Weights of a small audio embedding model.
Training: 32400 steps, batches of 64, held-out accuracy 100%.
Rows from block 3 of a small audio embedding model, named by matrix and row number. Rows with one number belong to one channel. Each number is 200 + 30 x the weight over its row's rms, rounded and kept within 0 to 999. All counts start at 0.
After each channel's rows are labels from the 100 clips, of 14976, where the channel reaches its largest size: "strongest on" is what is common among them. Only what is clearly more common there than usual is listed. The data: synthesized solo parts of chorales (CocoChorales).
# filt: filter width-5 conv, dilation 8 (model.blocks.3.filt.weight, 128x128x5, each kernel summed), inputs 0-127
# gate: gate width-5 conv, dilation 8 (model.blocks.3.gate.weight, 128x128x5, each kernel summed), inputs 0-127
# out: residual pointwise conv (model.blocks.3.out.weight, 128x128x1, transposed), outputs 0-127

filt.84,213,207,175,216,154,204,167,171,198,168,228,225,194,171,204,220,170,206,270,182,183,178,189,163,173,221,156,201,207,210,187,171,133,199,115,196,174,154,213,229,163,235,173,194,231,182,189,162,162,172,183,182,216,183,172,173,153,202,253,270,196,171,201,214,181,190,219,166,216,188,125,198,193,171,196,177,162,187,170,196,204,134,193,205,194,170,199,233,219,176,195,239,204,157,149,196,217,186,165,194,154,208,207,211,191,244,198,210,240,178,156,180,165,187,177,190,209,196,170,254,184,189,172,138,143,131,183,170
gate.84,163,238,209,220,228,204,217,201,229,231,193,241,248,204,228,172,244,206,200,193,198,223,224,232,195,159,238,165,240,235,230,185,242,245,202,166,243,234,229,196,232,161,262,208,158,231,197,215,226,202,226,219,246,161,242,218,225,228,187,155,209,207,197,190,214,218,216,248,239,262,226,206,221,221,201,182,244,237,172,162,191,232,223,143,240,217,204,194,259,202,213,194,233,209,245,210,179,161,235,163,156,178,262,146,229,240,209,191,184,209,200,193,206,168,231,222,239,232,242,208,244,235,232,223,210,218,250,174
out.84,217,168,198,249,224,174,220,239,197,224,196,232,138,177,197,248,175,179,235,194,229,210,162,184,208,145,201,214,183,186,187,273,167,216,219,256,210,215,187,211,257,242,227,207,224,204,216,194,226,248,176,189,154,176,246,218,204,196,207,184,217,279,263,224,214,190,227,213,154,245,211,228,247,214,180,245,205,199,215,237,191,151,201,230,180,203,233,261,206,219,234,174,157,225,199,170,220,188,208,184,171,186,208,228,222,233,179,150,197,188,235,238,256,234,172,216,185,225,184,209,187,184,223,237,176,254,236,145
strongest on: viola; oboe

filt.6,198,264,204,253,207,222,153,156,192,175,217,211,230,209,233,209,244,227,213,174,201,200,241,240,175,216,191,155,206,242,245,181,153,234,198,151,252,197,240,265,205,173,193,217,152,208,187,154,217,195,184,247,173,185,173,200,167,238,207,223,218,185,183,217,166,178,225,208,205,220,173,227,219,212,200,176,195,230,181,158,194,202,269,201,254,162,182,219,267,182,224,230,248,163,237,175,203,158,217,206,184,164,227,205,220,246,179,168,199,166,188,208,161,158,233,217,204,219,168,244,214,195,235,197,159,144,257,206
gate.6,175,223,213,210,208,204,207,226,240,219,199,214,250,220,175,211,240,203,198,183,202,201,215,234,224,181,229,177,211,210,207,225,238,257,285,222,230,240,236,201,254,151,246,213,165,234,173,214,211,205,224,223,211,191,237,234,252,185,226,152,208,222,233,178,239,204,204,252,229,242,229,207,243,240,203,194,224,238,234,169,197,257,207,151,226,193,204,196,240,211,164,156,239,241,263,198,181,170,211,190,195,186,239,149,225,227,238,206,199,188,207,225,212,165,231,230,225,239,242,218,238,230,233,242,224,245,250,215
out.6,247,223,222,194,235,206,222,199,177,225,166,199,153,198,214,189,218,204,175,243,255,223,208,217,200,208,207,149,168,191,210,161,245,151,135,207,209,206,153,161,195,209,198,206,191,211,211,236,191,209,188,227,174,260,192,237,240,180,174,165,203,192,155,251,219,185,221,165,128,193,188,235,165,187,220,239,215,200,144,203,223,225,202,223,187,192,199,139,183,198,218,210,155,211,201,178,203,227,218,215,190,181,100,215,154,114,196,207,169,209,227,239,181,231,229,190,201,192,191,128,229,223,252,198,241,203,228,188
strongest on: viola

filt.61,189,152,192,164,227,197,234,208,179,215,177,203,233,202,241,166,177,195,188,230,212,245,183,169,207,214,221,233,214,191,155,284,208,176,232,188,157,204,127,160,169,199,188,182,194,157,222,207,243,269,218,149,189,247,212,227,196,199,232,181,178,210,180,191,184,218,141,187,231,182,227,156,162,211,216,218,209,134,204,183,161,198,170,176,174,251,224,168,172,186,177,188,181,186,195,216,196,194,203,195,226,225,177,212,200,168,195,194,146,237,236,193,209,288,129,153,193,178,229,203,226,208,150,231,200,204,148,168
gate.61,159,237,211,231,211,198,186,189,232,211,195,262,261,230,242,192,262,191,203,198,190,221,232,224,198,189,235,182,251,234,240,168,232,225,198,180,235,209,249,210,238,174,251,202,163,251,194,215,206,180,236,221,240,165,242,205,214,222,175,180,221,199,228,145,202,206,223,237,225,265,196,227,233,198,199,175,251,254,177,178,200,229,222,153,257,201,206,210,238,201,235,212,227,198,231,223,227,166,225,165,166,173,250,158,221,233,209,195,202,200,167,180,206,150,233,232,252,236,227,180,217,243,251,215,213,193,242,212
out.61,216,204,223,210,205,197,176,189,169,167,188,199,160,212,225,222,213,235,137,231,199,230,184,202,221,191,227,179,223,164,201,179,176,171,219,125,147,253,233,240,169,237,209,224,162,186,233,209,197,217,197,249,216,215,185,218,182,195,141,187,250,161,188,238,221,212,269,244,171,203,154,226,218,164,226,240,255,252,165,207,213,168,255,223,194,169,195,201,217,248,233,219,206,195,148,131,206,218,244,224,187,187,112,193,215,240,217,201,201,166,201,222,167,185,209,185,173,188,188,185,239,209,176,201,240,163,190,215
strongest on: viola

filt.3,191,241,202,243,173,184,174,179,233,172,183,211,249,235,178,209,231,180,190,193,202,165,251,261,173,217,240,170,212,234,242,146,207,220,202,173,230,238,234,237,245,180,250,209,164,247,163,199,176,141,185,216,174,183,208,163,186,207,160,156,187,217,204,212,190,180,254,223,206,216,224,241,225,235,184,152,238,235,166,182,193,194,223,180,255,174,205,222,244,189,218,189,247,177,222,208,206,166,205,183,171,158,224,189,194,207,226,219,218,162,159,159,195,159,226,235,214,213,219,130,258,220,260,236,204,172,230,171
gate.3,164,197,204,176,247,208,222,225,218,229,201,233,214,197,195,135,237,183,207,203,172,237,182,214,219,168,219,180,236,200,206,244,242,227,262,210,198,250,227,178,230,145,237,193,178,196,206,220,221,236,253,210,224,210,236,268,249,178,203,150,207,247,197,180,231,222,196,247,219,253,158,210,210,211,233,216,223,215,224,164,200,266,200,148,222,222,199,156,235,223,187,164,203,236,240,194,181,178,218,165,201,177,231,165,248,224,228,178,166,220,235,220,209,202,212,230,216,208,250,234,233,223,234,248,228,249,225,156
out.3,203,181,176,134,222,232,207,237,194,241,214,192,188,142,171,207,194,158,197,192,179,232,139,145,226,215,165,218,210,144,146,200,232,245,196,227,129,223,165,237,183,172,218,183,198,168,206,220,171,196,230,198,184,208,214,215,203,149,208,204,185,229,143,220,240,260,203,194,206,174,197,179,159,199,266,244,199,181,209,195,206,224,151,166,138,260,213,162,182,212,163,218,156,222,181,175,213,209,155,183,178,180,150,210,181,170,203,197,166,222,214,169,197,212,182,180,182,181,186,197,219,137,180,196,230,219,130,186
strongest on: flute

filt.112,189,259,229,236,170,211,178,162,225,175,194,240,238,203,220,192,276,204,219,209,190,184,259,240,183,217,236,158,260,251,244,189,214,214,190,146,249,192,225,229,230,187,252,195,162,212,184,199,217,196,219,229,240,162,206,203,183,247,147,205,205,191,204,190,177,192,237,231,217,248,187,200,185,223,171,176,249,248,180,187,182,228,245,167,260,174,201,228,207,183,230,207,244,173,247,206,192,178,200,186,179,183,220,153,255,242,170,201,185,177,184,203,190,167,249,219,224,188,226,200,201,197,248,189,183,162,257,253
gate.112,159,228,224,223,218,190,196,202,228,211,192,231,222,216,212,162,247,181,208,191,207,214,216,233,215,204,246,167,254,219,238,207,236,242,217,186,221,240,251,217,256,147,260,215,158,240,192,215,207,199,222,233,203,180,226,237,226,203,175,156,204,221,217,199,214,208,226,273,211,269,186,229,228,220,212,205,257,246,171,189,199,242,220,144,244,196,208,189,241,208,212,173,234,225,255,210,201,180,226,181,183,164,225,140,241,229,225,194,188,203,193,202,218,169,242,237,220,239,231,170,249,230,270,235,215,216,236,204
out.112,260,201,213,186,197,229,183,220,182,167,199,152,200,207,206,160,226,141,196,199,231,189,213,183,207,201,186,181,161,177,196,253,194,185,256,251,197,217,167,201,276,198,172,189,183,186,171,274,234,215,177,222,204,229,215,231,230,185,168,112,197,235,221,197,194,188,203,225,211,170,210,231,254,194,239,220,234,214,217,220,230,226,193,169,187,201,157,183,189,191,183,205,192,210,227,205,195,221,219,268,245,133,163,207,206,152,139,205,171,156,212,210,219,192,214,234,159,222,170,181,198,195,254,236,261,218,151,243
strongest on: viola

filt.85,263,201,236,187,210,199,175,185,172,165,188,189,119,172,228,204,160,182,160,247,272,196,188,200,210,204,201,189,174,184,217,225,176,145,199,189,171,202,203,243,187,208,175,179,200,189,208,207,208,234,160,240,181,237,151,232,181,180,229,209,230,175,197,230,191,186,228,171,151,161,200,242,185,185,228,250,180,205,233,198,234,197,224,241,179,170,168,164,150,224,214,224,157,211,186,155,216,243,206,225,272,184,144,235,209,151,186,185,168,187,234,271,185,227,210,204,156,189,143,173,163,196,205,226,226,184,170,244
gate.85,174,259,233,242,210,202,186,161,203,191,183,245,257,209,244,183,273,211,203,226,214,208,243,253,172,162,219,156,251,259,257,208,213,216,209,153,251,216,223,206,221,189,250,190,151,203,187,182,232,213,217,243,223,180,203,220,196,257,185,166,205,208,180,199,173,205,228,240,225,246,193,205,214,222,182,170,223,238,174,168,184,230,247,170,259,183,182,203,251,199,230,221,245,184,242,203,183,146,241,194,180,176,243,175,219,219,185,187,166,179,211,205,201,172,237,218,239,218,222,213,228,223,251,217,192,186,254,206
out.85,213,163,167,156,182,235,193,220,195,217,239,238,195,168,233,192,181,180,143,215,209,223,187,119,193,203,121,274,196,195,186,174,212,189,210,212,184,223,174,218,220,246,178,160,168,169,192,237,198,247,231,178,171,213,231,217,218,205,191,197,168,227,172,243,207,233,170,186,244,178,191,215,228,176,207,191,245,161,173,228,150,218,170,157,191,246,160,153,195,177,192,277,200,192,169,245,223,220,157,231,233,200,177,195,176,173,177,167,190,240,164,178,224,244,148,200,200,143,177,191,232,171,212,210,233,212,173,215
strongest on: tuba

filt.74,254,184,232,192,189,182,216,189,159,179,200,173,149,201,208,209,181,220,162,242,233,201,188,216,198,218,196,236,154,183,192,237,187,123,236,220,179,190,170,197,162,230,128,218,244,195,217,213,215,231,193,193,162,243,175,227,166,183,252,210,197,161,203,256,175,167,167,184,166,134,171,186,161,197,206,230,156,171,221,223,197,197,183,249,170,199,219,204,127,206,217,219,163,200,173,205,212,232,199,280,269,249,133,230,188,160,197,191,168,209,226,226,217,233,192,171,193,192,186,250,190,198,190,178,212,192,175,211
gate.74,170,211,193,216,235,178,200,212,254,226,207,255,231,206,204,162,236,192,204,180,210,234,200,207,217,201,221,183,258,210,210,189,239,249,237,208,206,238,236,183,241,161,260,216,176,251,202,211,218,200,242,215,171,198,253,234,230,200,209,173,209,206,222,183,225,245,220,252,246,279,141,211,246,190,208,195,262,240,190,191,188,239,220,161,224,215,223,209,262,212,203,192,230,219,221,223,213,176,223,167,187,169,235,163,242,251,241,187,202,200,202,187,219,159,218,226,238,232,258,201,232,252,255,233,205,209,219,212
out.74,205,199,228,239,192,150,212,189,206,209,209,220,190,208,193,173,199,194,141,178,230,191,228,234,165,235,198,161,224,237,228,188,219,119,200,135,214,234,227,241,186,197,231,236,175,238,171,240,205,175,203,195,201,197,225,212,192,138,144,178,210,142,227,186,206,147,218,227,212,200,150,232,199,212,199,165,245,215,148,225,176,221,201,168,242,197,205,148,169,189,245,231,229,215,185,217,216,195,218,186,206,202,147,144,249,171,221,177,208,197,179,159,194,151,200,156,227,215,222,138,261,198,245,222,237,214,170,231
strongest on: viola; oboe

filt.89,140,178,164,198,218,203,243,232,227,259,202,228,208,191,187,195,216,202,193,173,135,224,178,172,214,192,201,201,240,186,179,198,264,242,192,228,195,224,224,177,225,179,241,207,169,233,197,220,200,199,258,187,258,219,263,193,241,170,213,144,202,245,223,197,251,226,193,253,202,237,216,194,252,206,193,215,204,227,174,141,188,213,181,155,199,219,231,196,248,214,185,178,202,237,225,217,183,173,194,177,180,169,224,208,241,234,253,227,207,228,192,187,226,177,218,243,238,230,249,213,278,228,219,211,232,253,214,153
gate.89,177,228,219,216,233,212,206,199,247,222,178,234,230,217,202,170,231,177,182,159,199,212,204,214,202,167,215,166,236,220,217,199,226,251,230,194,238,235,243,216,230,157,246,200,177,235,192,198,224,201,227,216,235,169,232,217,232,204,174,162,218,251,217,206,226,208,230,244,234,268,207,255,258,213,204,184,266,225,152,176,208,226,217,163,219,203,213,201,263,214,211,168,224,222,230,192,163,169,240,187,173,159,244,157,239,258,243,205,207,200,210,205,196,174,225,244,227,239,231,183,248,220,254,246,222,212,257,190
out.89,196,160,140,185,164,212,171,235,168,165,187,171,221,212,195,223,211,240,225,164,245,179,143,175,233,170,221,206,202,131,188,171,193,140,201,231,129,198,205,154,211,229,137,194,176,206,191,269,162,185,169,206,149,212,205,188,198,143,195,176,239,234,194,232,243,200,184,218,160,222,190,163,232,169,231,266,199,244,224,207,188,145,190,214,202,168,183,203,177,252,203,182,180,224,224,187,170,169,216,231,219,217,179,244,201,238,189,232,240,172,200,180,166,172,230,225,181,186,220,222,229,194,177,191,242,250,201,196
strongest on: viola