A small audio embedding model, trained from scratch.
Training: adamw at rate 0.0039, 32400 steps, batches of 64, held-out accuracy 100%.
Rows from block 7 of a small audio embedding model, named by matrix and row number. Rows with one number belong to one channel. Each number is 128 + 32 x the weight over its row's rms, rounded and kept within 0 to 255. All counts start at 0. Numbers have three digits each. After the name is the row's rms in percent of the matrix's.
After each channel's rows are labels from the 100 clips, of 14976, where the channel reaches its largest size: "responds to" is what is common among them. Only what is clearly more common there than usual is listed. The data: synthesized solo parts of chorales (CocoChorales).
# filt: filter width-5 conv, dilation 4 (model.blocks.7.filt.weight, 128x128x5, each kernel summed), inputs 0-127
# gate: gate width-5 conv, dilation 4 (model.blocks.7.gate.weight, 128x128x5, each kernel summed), inputs 0-127
# out: residual pointwise conv (model.blocks.7.out.weight, 128x128x1, transposed), outputs 0-127

filt.59 111:070117148152110136108164167177132112185076128173148109081105094138088157139088115173097155156129127158129161132151118149143122126102140152124126142128086075126164154082174047189118173146077127171119096114141157177118200173129142079096126126102146088047132132065129175136136158105211109136117106109160131150138110067123156144111148108110155143159140158189104151127160145098152191172102
gate.59 098:153082197164142120139153165184147156139150191171103138109135138171140078141080116173119169203147201139158158152129144133080133158121165143165139153157149134140189141162169141120143158122174127077163134117150146120153157119091177147091111129201152184110081167107135133179188155114168154124120107174146111149150175109159158107084172184170191166101153113162146154132162147132135135135143
out.59 097:142119168140092074078114111156132120100070191113154118122109138085144130103159098150113142175161131088135160072099150127122149170154138057178148121137102113115140183101113080059110119143106129106077111133132113098120108100078171166083111180061113117080144130106092070160177150108102142075156110069127159144153085119120107175103185070098192162124156157067095115137086135096134120128132
responds to: violin

filt.5 097:126084143171126105132106167155136124123114103180075106127130105119098127130091112131186154188138167139071151187167156147133045183085154148118086124068146091118156177151150110161126181111128110149154167100103141161177162170097130078138141128193119156095089141107138165112176088153197149113152137113111071107172095088114148082134118157165136153144160075182107088126178119127103152141081
gate.5 110:158105178182101116131196157164169169146134172202135148112087165180147130129096129142122168195128166132132129183174165159105131110142118183135171126132124140114178147136165135127129205140170144129152113121166160142175163106094171124092106146167098162134118157116129199138194195135165142120180091162188116156118145113186129138096140157144177132132131146132146172136199170089133143153147
out.5 085:085099145151129131124088114156088137126164082122119142091135081124120056131134121131135113130087163167109109105140140163051086144098136022110110118098152125160152125179085108105109112146168099118103085127123179088083174129089125116128151039078123105120098076156112087108093082095160144144155098102104068128134108077164113075178125152148066093129079115143124091139079073129119121135093
responds to: viola

filt.1 107:138152059109094102120178102090133132090120101099127181110105188091170163134170125093113072058075096140134122123128085100141138087175099165085193097142097206140062081121147107139137154111120096194115143127074133155125103103135178146171137151093157103132149078117099174126071138072122090147131155093116114116111079089107125132123094108115087097181107153083126113069119153112142162119132
gate.1 106:161098181198140109118162162191125142105130178164084150088124146141111108105061131140134195169133174169130165155130191156102116142125157160143147116145130118120184159139220115184171166117129112109143138108138129117166172118075160119089110152139165156058105168095122162165141162080163152108135059148170135136145163083126189119081176139122178156134165107152121151122156135156090155119124
out.1 122:131055115117165104095132116133079106194091087109087145106103134125116075095141115121108132123157112212100152116099084121115126098108162080130087138176126129149122155105168150177129149142126132131107106118109192180083162112106129143060153041135135112114068106091168151141124093111132128160090117106141103150141093107167142084087151176166093143125140066148088142139048044160085136139129
responds to: violin; flute

filt.102 059:127129148185113089110122152104103092073092105123094106095129129114111129128067124087161118126138158136187174102118136095118112155151174133136090138141162099098175152164157152140129083115096178092139135143085061097107113181091066124117109132129190172087081163151091088111138074129113173153153099147122154062149199125062176090127095123099167171085134079127104117136111130191096095085157
gate.102 077:168074148183108137119183174156165151138120155218139145118103133198123115149069140136164145196147167157153152184153126141101113151119139164163154144130116124115210163175189116125116195142143133121169087108165139134152158136075146123124140149181151148084119163124126159131192167134170150149144084179173125156133166099146136142093170187153178154128140138155143151115191165133143137153153
out.102 063:147166138129081117064192141124138147136143098126080114083126179137122210088179117095145114074097173167116143159181147149134118106129103191067132073117155143133159085172159148134098119073125120145143161093120106140151120140095195092124066184145118190132102084145168171082092102132132087108159123135134088079126178135113126129106101124138067121125078130124130092175125137100083146066150
responds to: violin

filt.14 069:166158101073150123165153156144124121147111132070098151144081136107146060153087133091095114107178112171195151112104111063115161070095187104144109188206127150074088127118139144118145106200142147138096124103127143133117153118099089139095166127073131137152120144104161136124097127069127154191084065123177149145153148125144114147094140208184129165164133121124159176092084121135093127130155
gate.14 077:160097190210087102113140157164137136102142152210122160077111136155161107115094117185164198202112175150147162156137134189079156157135128170153147082134133141143209166100164123147136152124153168081132119151123127120159144139043159143119109132168114171084100145110135147161194148130126165127098079143141108135135166089142170138106169120109175140111167132149106170161177148130114126146119
out.14 078:139138123113081139126168162068119065135103078071104147084080208095152124160126093090057063097128097164142149120099062103082126106169110148117142182189105173113116091095168109158072105178151164121153114090101122081142126141151109175095141102133131092142116081136111143151104085130140066159074092135154081150141150077146098131084100146111113126142089092141138153089120113121156165153136
responds to: violin; note B4

filt.114 092:122199144110091212118151129101132106126106111107187083110089130127118122162102066109157082136134127074117104139111082138097160144108091187138136128093115118130134113086124142087059123142121173110135085099145098106134111132173110138128108171137043123107115150119101102088123163149117118134083147151153129098125157128102071140139073113091170119110094161125109098105150226075231098107178
gate.114 100:139060197190111086094131216131186157138122167154114167083108138169170123127081126176150167171139149184170153144156145161106151125161155126120152144161144160144186150131136154163157151127175142088155091135147129152096159163076167144127138073148127160111073148116163177173143130151158167144095078145155110158156164074157168135091178141140163156106130112168121166148153089106097165156144
out.114 128:137141123130125150162148094103080117097172167140163162092188100092129116164138119193173120151130154142170108079054133132121145159108106139197173161138150131166114151164090153116152080125117107114173125195070095094142076074147083132127138110168189137090138148108098054191176131077125173128129121102117149144093126129114163155159187108113176095101144172112130118169099120198163122127121
responds to: flute

filt.67 074:100131096166114114106082090133129143082161094160104101135150118137080189085096128082096145121069131094078076150166112140092099088159096182099108060056113099107164100093137089143156155072111140190116183102098144081156114117112089092158083143125120140154129103150128165108148118161100079112134135138081101112098123116120136112211073104116082084170103133104088092169145142104098146092086
gate.67 094:149109163170093124119174184156163146127119147203125158089087162170136125141078116127129166155145146192182166168150166137066147092129143154150147145163116128111181154119194111190143173151149146131150084099142142115139168146063159123083119117142141131081109138072143187162121171103157131162133063160194127153147171082144172154098164150139153154144122142144145195123170161100126177147144
out.67 097:126141120116149093192097082153151129057143113121146168123136148066081142130115097158120116165101120136107101123091109096075054154175113126191128090110123094079127132110130093154167086100094186121161116143084110072149040083160048124105099148127175130106131160130080066158201113086123116115102157129081143110120116178130132151160157123098138120126136198091145125161132155142151123127087
responds to: flute; note D#5

filt.84 102:107066186189045085047117151085169172148136132175127140086124145158168160119147144136166126149056130105119081144119120167124143150180075170086168083085124162179167091126122108130137154069135107119158109148112106140112145118094183149161105080145126139100113077115147186140143117136135128095087139124125099142090145075115146125138092063087145072108081114155091106127175114082114121126137
gate.84 101:170115166126160123147160175179167144159118160145132142104104188167166132140088084160129163170175137133146154143169134134135155126149156145144151171220112149108138169112165157146144158144161126137158133116171156149152141131132173181058117141161116132160075178117143159139170167153185123122132139144166117137144123117179148116023188195157179176119137123167149200102153164133161152151138
out.84 100:126135151113075039176130128125119121101127127233120180076174165131117144111131107179191110127065161142095093172146090097100095105149083197139148081103149126093136112121169129172098145102163145190091138140082119098167112154093146129059118130136134125112088112098119134137151083104158137113136084096066077123135095080100122086135150117112152105166081148150120102175147150124114181145123
responds to: flute

filt.54 073:190145086100101096137134091055142147082177097090133172157103210113177141139164123098110084096101097155146101137137129087127137117179113131094153095139126183146094095144096161089143096132199135131162158148134104115140044121126122174145159165143130129193128108161093099115105118164083112161127190140101085111076133136135079121119084149136079071136065111074158115094128142152124100130178
gate.54 082:162086145194095115128168156152181164140158135217160138106110142178118139173103131162154148194113162138156134178181158142109139130156126166146177102104129100130185143130174108132113193142165129136171114135157174155160174135057177108108128147179102148119112132140167170155170167142165121144129101177170114170120171115178138178109141157147157126150124147136172174133214163111142157163123
out.54 080:107143153141138140115138125107191138129142092174168176119131134122152138163201140209134075162060175133126088163124128151132118155183135207131132112101153136196142097172158162180123139112170054140169084130185146140116114137121182141140129145137147143202133108130163153128122163174186126156180118158150161128104143147140141122114108165158080116130114159162149193159215142145121134100111
responds to: oboe; note B4; note C5

filt.55 092:140125130164145127132145154188134141106107090174081127121114135149084176110070114110133161141103163185121158198184162159121070094123146179090095097095133089112167092147226072200147183098112124190145133066116138137169141159071138078111125153142151140125100127080139171114108132112171122156114120141110095150136170099094176094172112160155109139172125123144118123134165186132122177132110
gate.55 096:145089112098162126170189130195146140175107141139120122165097128134137092139108116173151150147175121121144164155154109109147139116095157123146160170174124146119114192163139143091089168183167117132119136138174196184143178148119165096111149143140127113143136162130133161144151157126165149129158117123159141172164088161205065119039198205183148166156169142136162189112139144121124173161130
out.55 110:124093156145192122114097157155094094173109114123105115113104124197136083150061109106093155170218126145168149107113131152125107146088191055158087185145135103153152187093048154099138127151138158106157156077127161150114152133169115166081172093150096162114111183101166128131183108152147135159154161113144103169170126108160110150137172167169118192097163129162125144110129083130120111130136
responds to: flute

filt.119 101:075139100098120124171108118084126095168135116073188145142168067127110144163161169131134087080157095150163112068123114103157139086126136064153118157141121106106102162124077115112082066169107141124078095154094155133061129151140111102153179081073122085111187091140154096149099124105104109157109131112124151183153103164160068189121135123130106132147101188128176171171073086112134164158122
gate.119 096:134087144150095103143170174150152182106133160205126198120133143164156135148098128161137159165115178180144139195154129133085142115140149157154155109147161148103177146146180143145133174128178163113151109141114174129142168134032164113109138136153118169123133146106170198178162176112144156161130088153147103178149158076174116151110170151152151141154130165118142172162185156093104184175141
out.119 104:114098105124105126155122186123144153194193127160130122141147140150111156155117120132118129100163109163145160191151157168128139103152166153138114172175119082145110167125151083157139178162099111179137124117153211164180184171124150147124201128120112083100127067122196175149103112138143132151162141119148098162174100123170104157123137158163105167197125134164172113123146111109074182212102
responds to: oboe; bassoon

filt.123 106:086158157153157156106106150166093071130027153111138075092124098107099123087107056139155161134160127114118158119086141129128160159094126133142092153129118072099130149059128112174123110136053161146083113095126109131129142156154130142071072146097125120069110149074097126088157157125140106129092122074139132096156091093067166108123168078079155167100163125171049130119103163119169113131118
gate.123 106:131084147137126139102155175141152161206130166157147150136090127171183088164119176164114122172155134139155133144135128146134174116122131116118169161160124168180146149161118122091116174158161097110159086139165196200115191153114210142136175098156081131143136116112211180150137162121168142134116120136158114194145118129184089155087160158162142130138138144157131192098156098071135164168140
out.123 084:108076129114155100144091112145156131198096138142159074129136077135095171142094122157156125160188136115159160093097160145115133173121153085149102193115126055156101156087171087131086128163116098102170075107142182166091189103106149129103115099196071100100131152177128143123129124154132126136170118141106147134147140138187141152189178134151109186139214129105145189157151124081135107125101
responds to: flute

filt.6 105:148117078119212123189116110179110123125141128140107080166173101087074100129112117153167149148151143142104180129137131100141056155074170098164091131079137077077119177149155098150124146152122073144098156138119165146158142116104124098109139158166154120122153156144099105138160117077146126112147124106112123134174079168167159123082177180170118178161211124122170140111140128163092143147030
gate.6 100:199060159158109045120207153141137147124117164167110170095114175128165149115115131166125164153132157159168182143156134121145159149158141147136208124242141167093151168169170136173130161133167142100142148184109142155151152152068169156115131157138164155099121136115112176164153147096144168121126091124179167136143133111160158129067170134137166155131160112129127159143164134150098152137125
out.6 108:124112090135100161117100132087114140138186078080198156124099085151098110189142152114129068118154134186152197150145092117182108128085195101104110114104138111138126181172171150128133071143143110146153085144114117146129111146184096128185187139121155147137168115133162062139081120143129174177107170149091174173149166153129133186163066113142106162133140161135155147117114085160155174157158
responds to: violin

filt.29 071:115072182146158128063104157123125094149110150092095084115135095150104122069135148128125139136200073105124180033145132157149136136109154087140106182138089104129143173135077124161142110136127122080094142145130124170101153155135109135121136092113166106117134112146133140123152100144139137076168100125173197107165140167141175099080142129134153182084196060174079138158076068161095086101117
gate.29 082:149091172144087114129179172161146166145137168209141167088110145182142128151096137180163165193128179154168148175153158142107132138141140163159161128134132144150159168151168118133102182137154128114162102136134154147147174147059204121115147132151117158111135132107162172168187183114163149153117085167174116180140164086158145154104176143133173138154141154148143172132198160098140175180140
out.29 079:116100155176087147065125123156127113138119095123071106128127156205122162108165139151158155139104124153095145138175165206161123153170144162063137068120094137156184123109182068165103141113105096105153119150156102185165169149182086116135143189123103129128171108177143196092112113122192121127121132117168151122130153118119107093087112064081105141130144073183100121153151154131174168147104
responds to: oboe; flute

filt.26 108:114128147122071119133166145061161136128165136123214139064151130152138144180137111150066096122095125108184093097133132139090183104199095137163185129152129143111135130112102144096082101143133197091124081167129111092070135135145112158139117096106100116116156115166117116166136141129104138142178098163179172139108145102138116218128123118098147090116072201101145151176133146090195133149172
gate.26 098:155087156151149125152169143191161156141142181171148149126132130153135092139095116176111166172188150132165160139163134111126151117108143136179161160189126132107156195150144135121104176161152135114141113155143201131139162134089171122091137107155129142124142170113131162158176153112169153116181080151180153169187123136206112141073191190172160176140151151125156213123156150141143165154132
out.26 109:125124132113066099150099088074086138063144136123163155124187139123104117131172156184165107116066170133100113141093105132137138167112057172205153095107169134116135111164114159136141090108127151110136126201098100099131075113075097146163128120158194124090150115158068097142153110105094151090125131105112138128118118135117168134083169079069143077117081145075142068161166148183141139149097
responds to: flute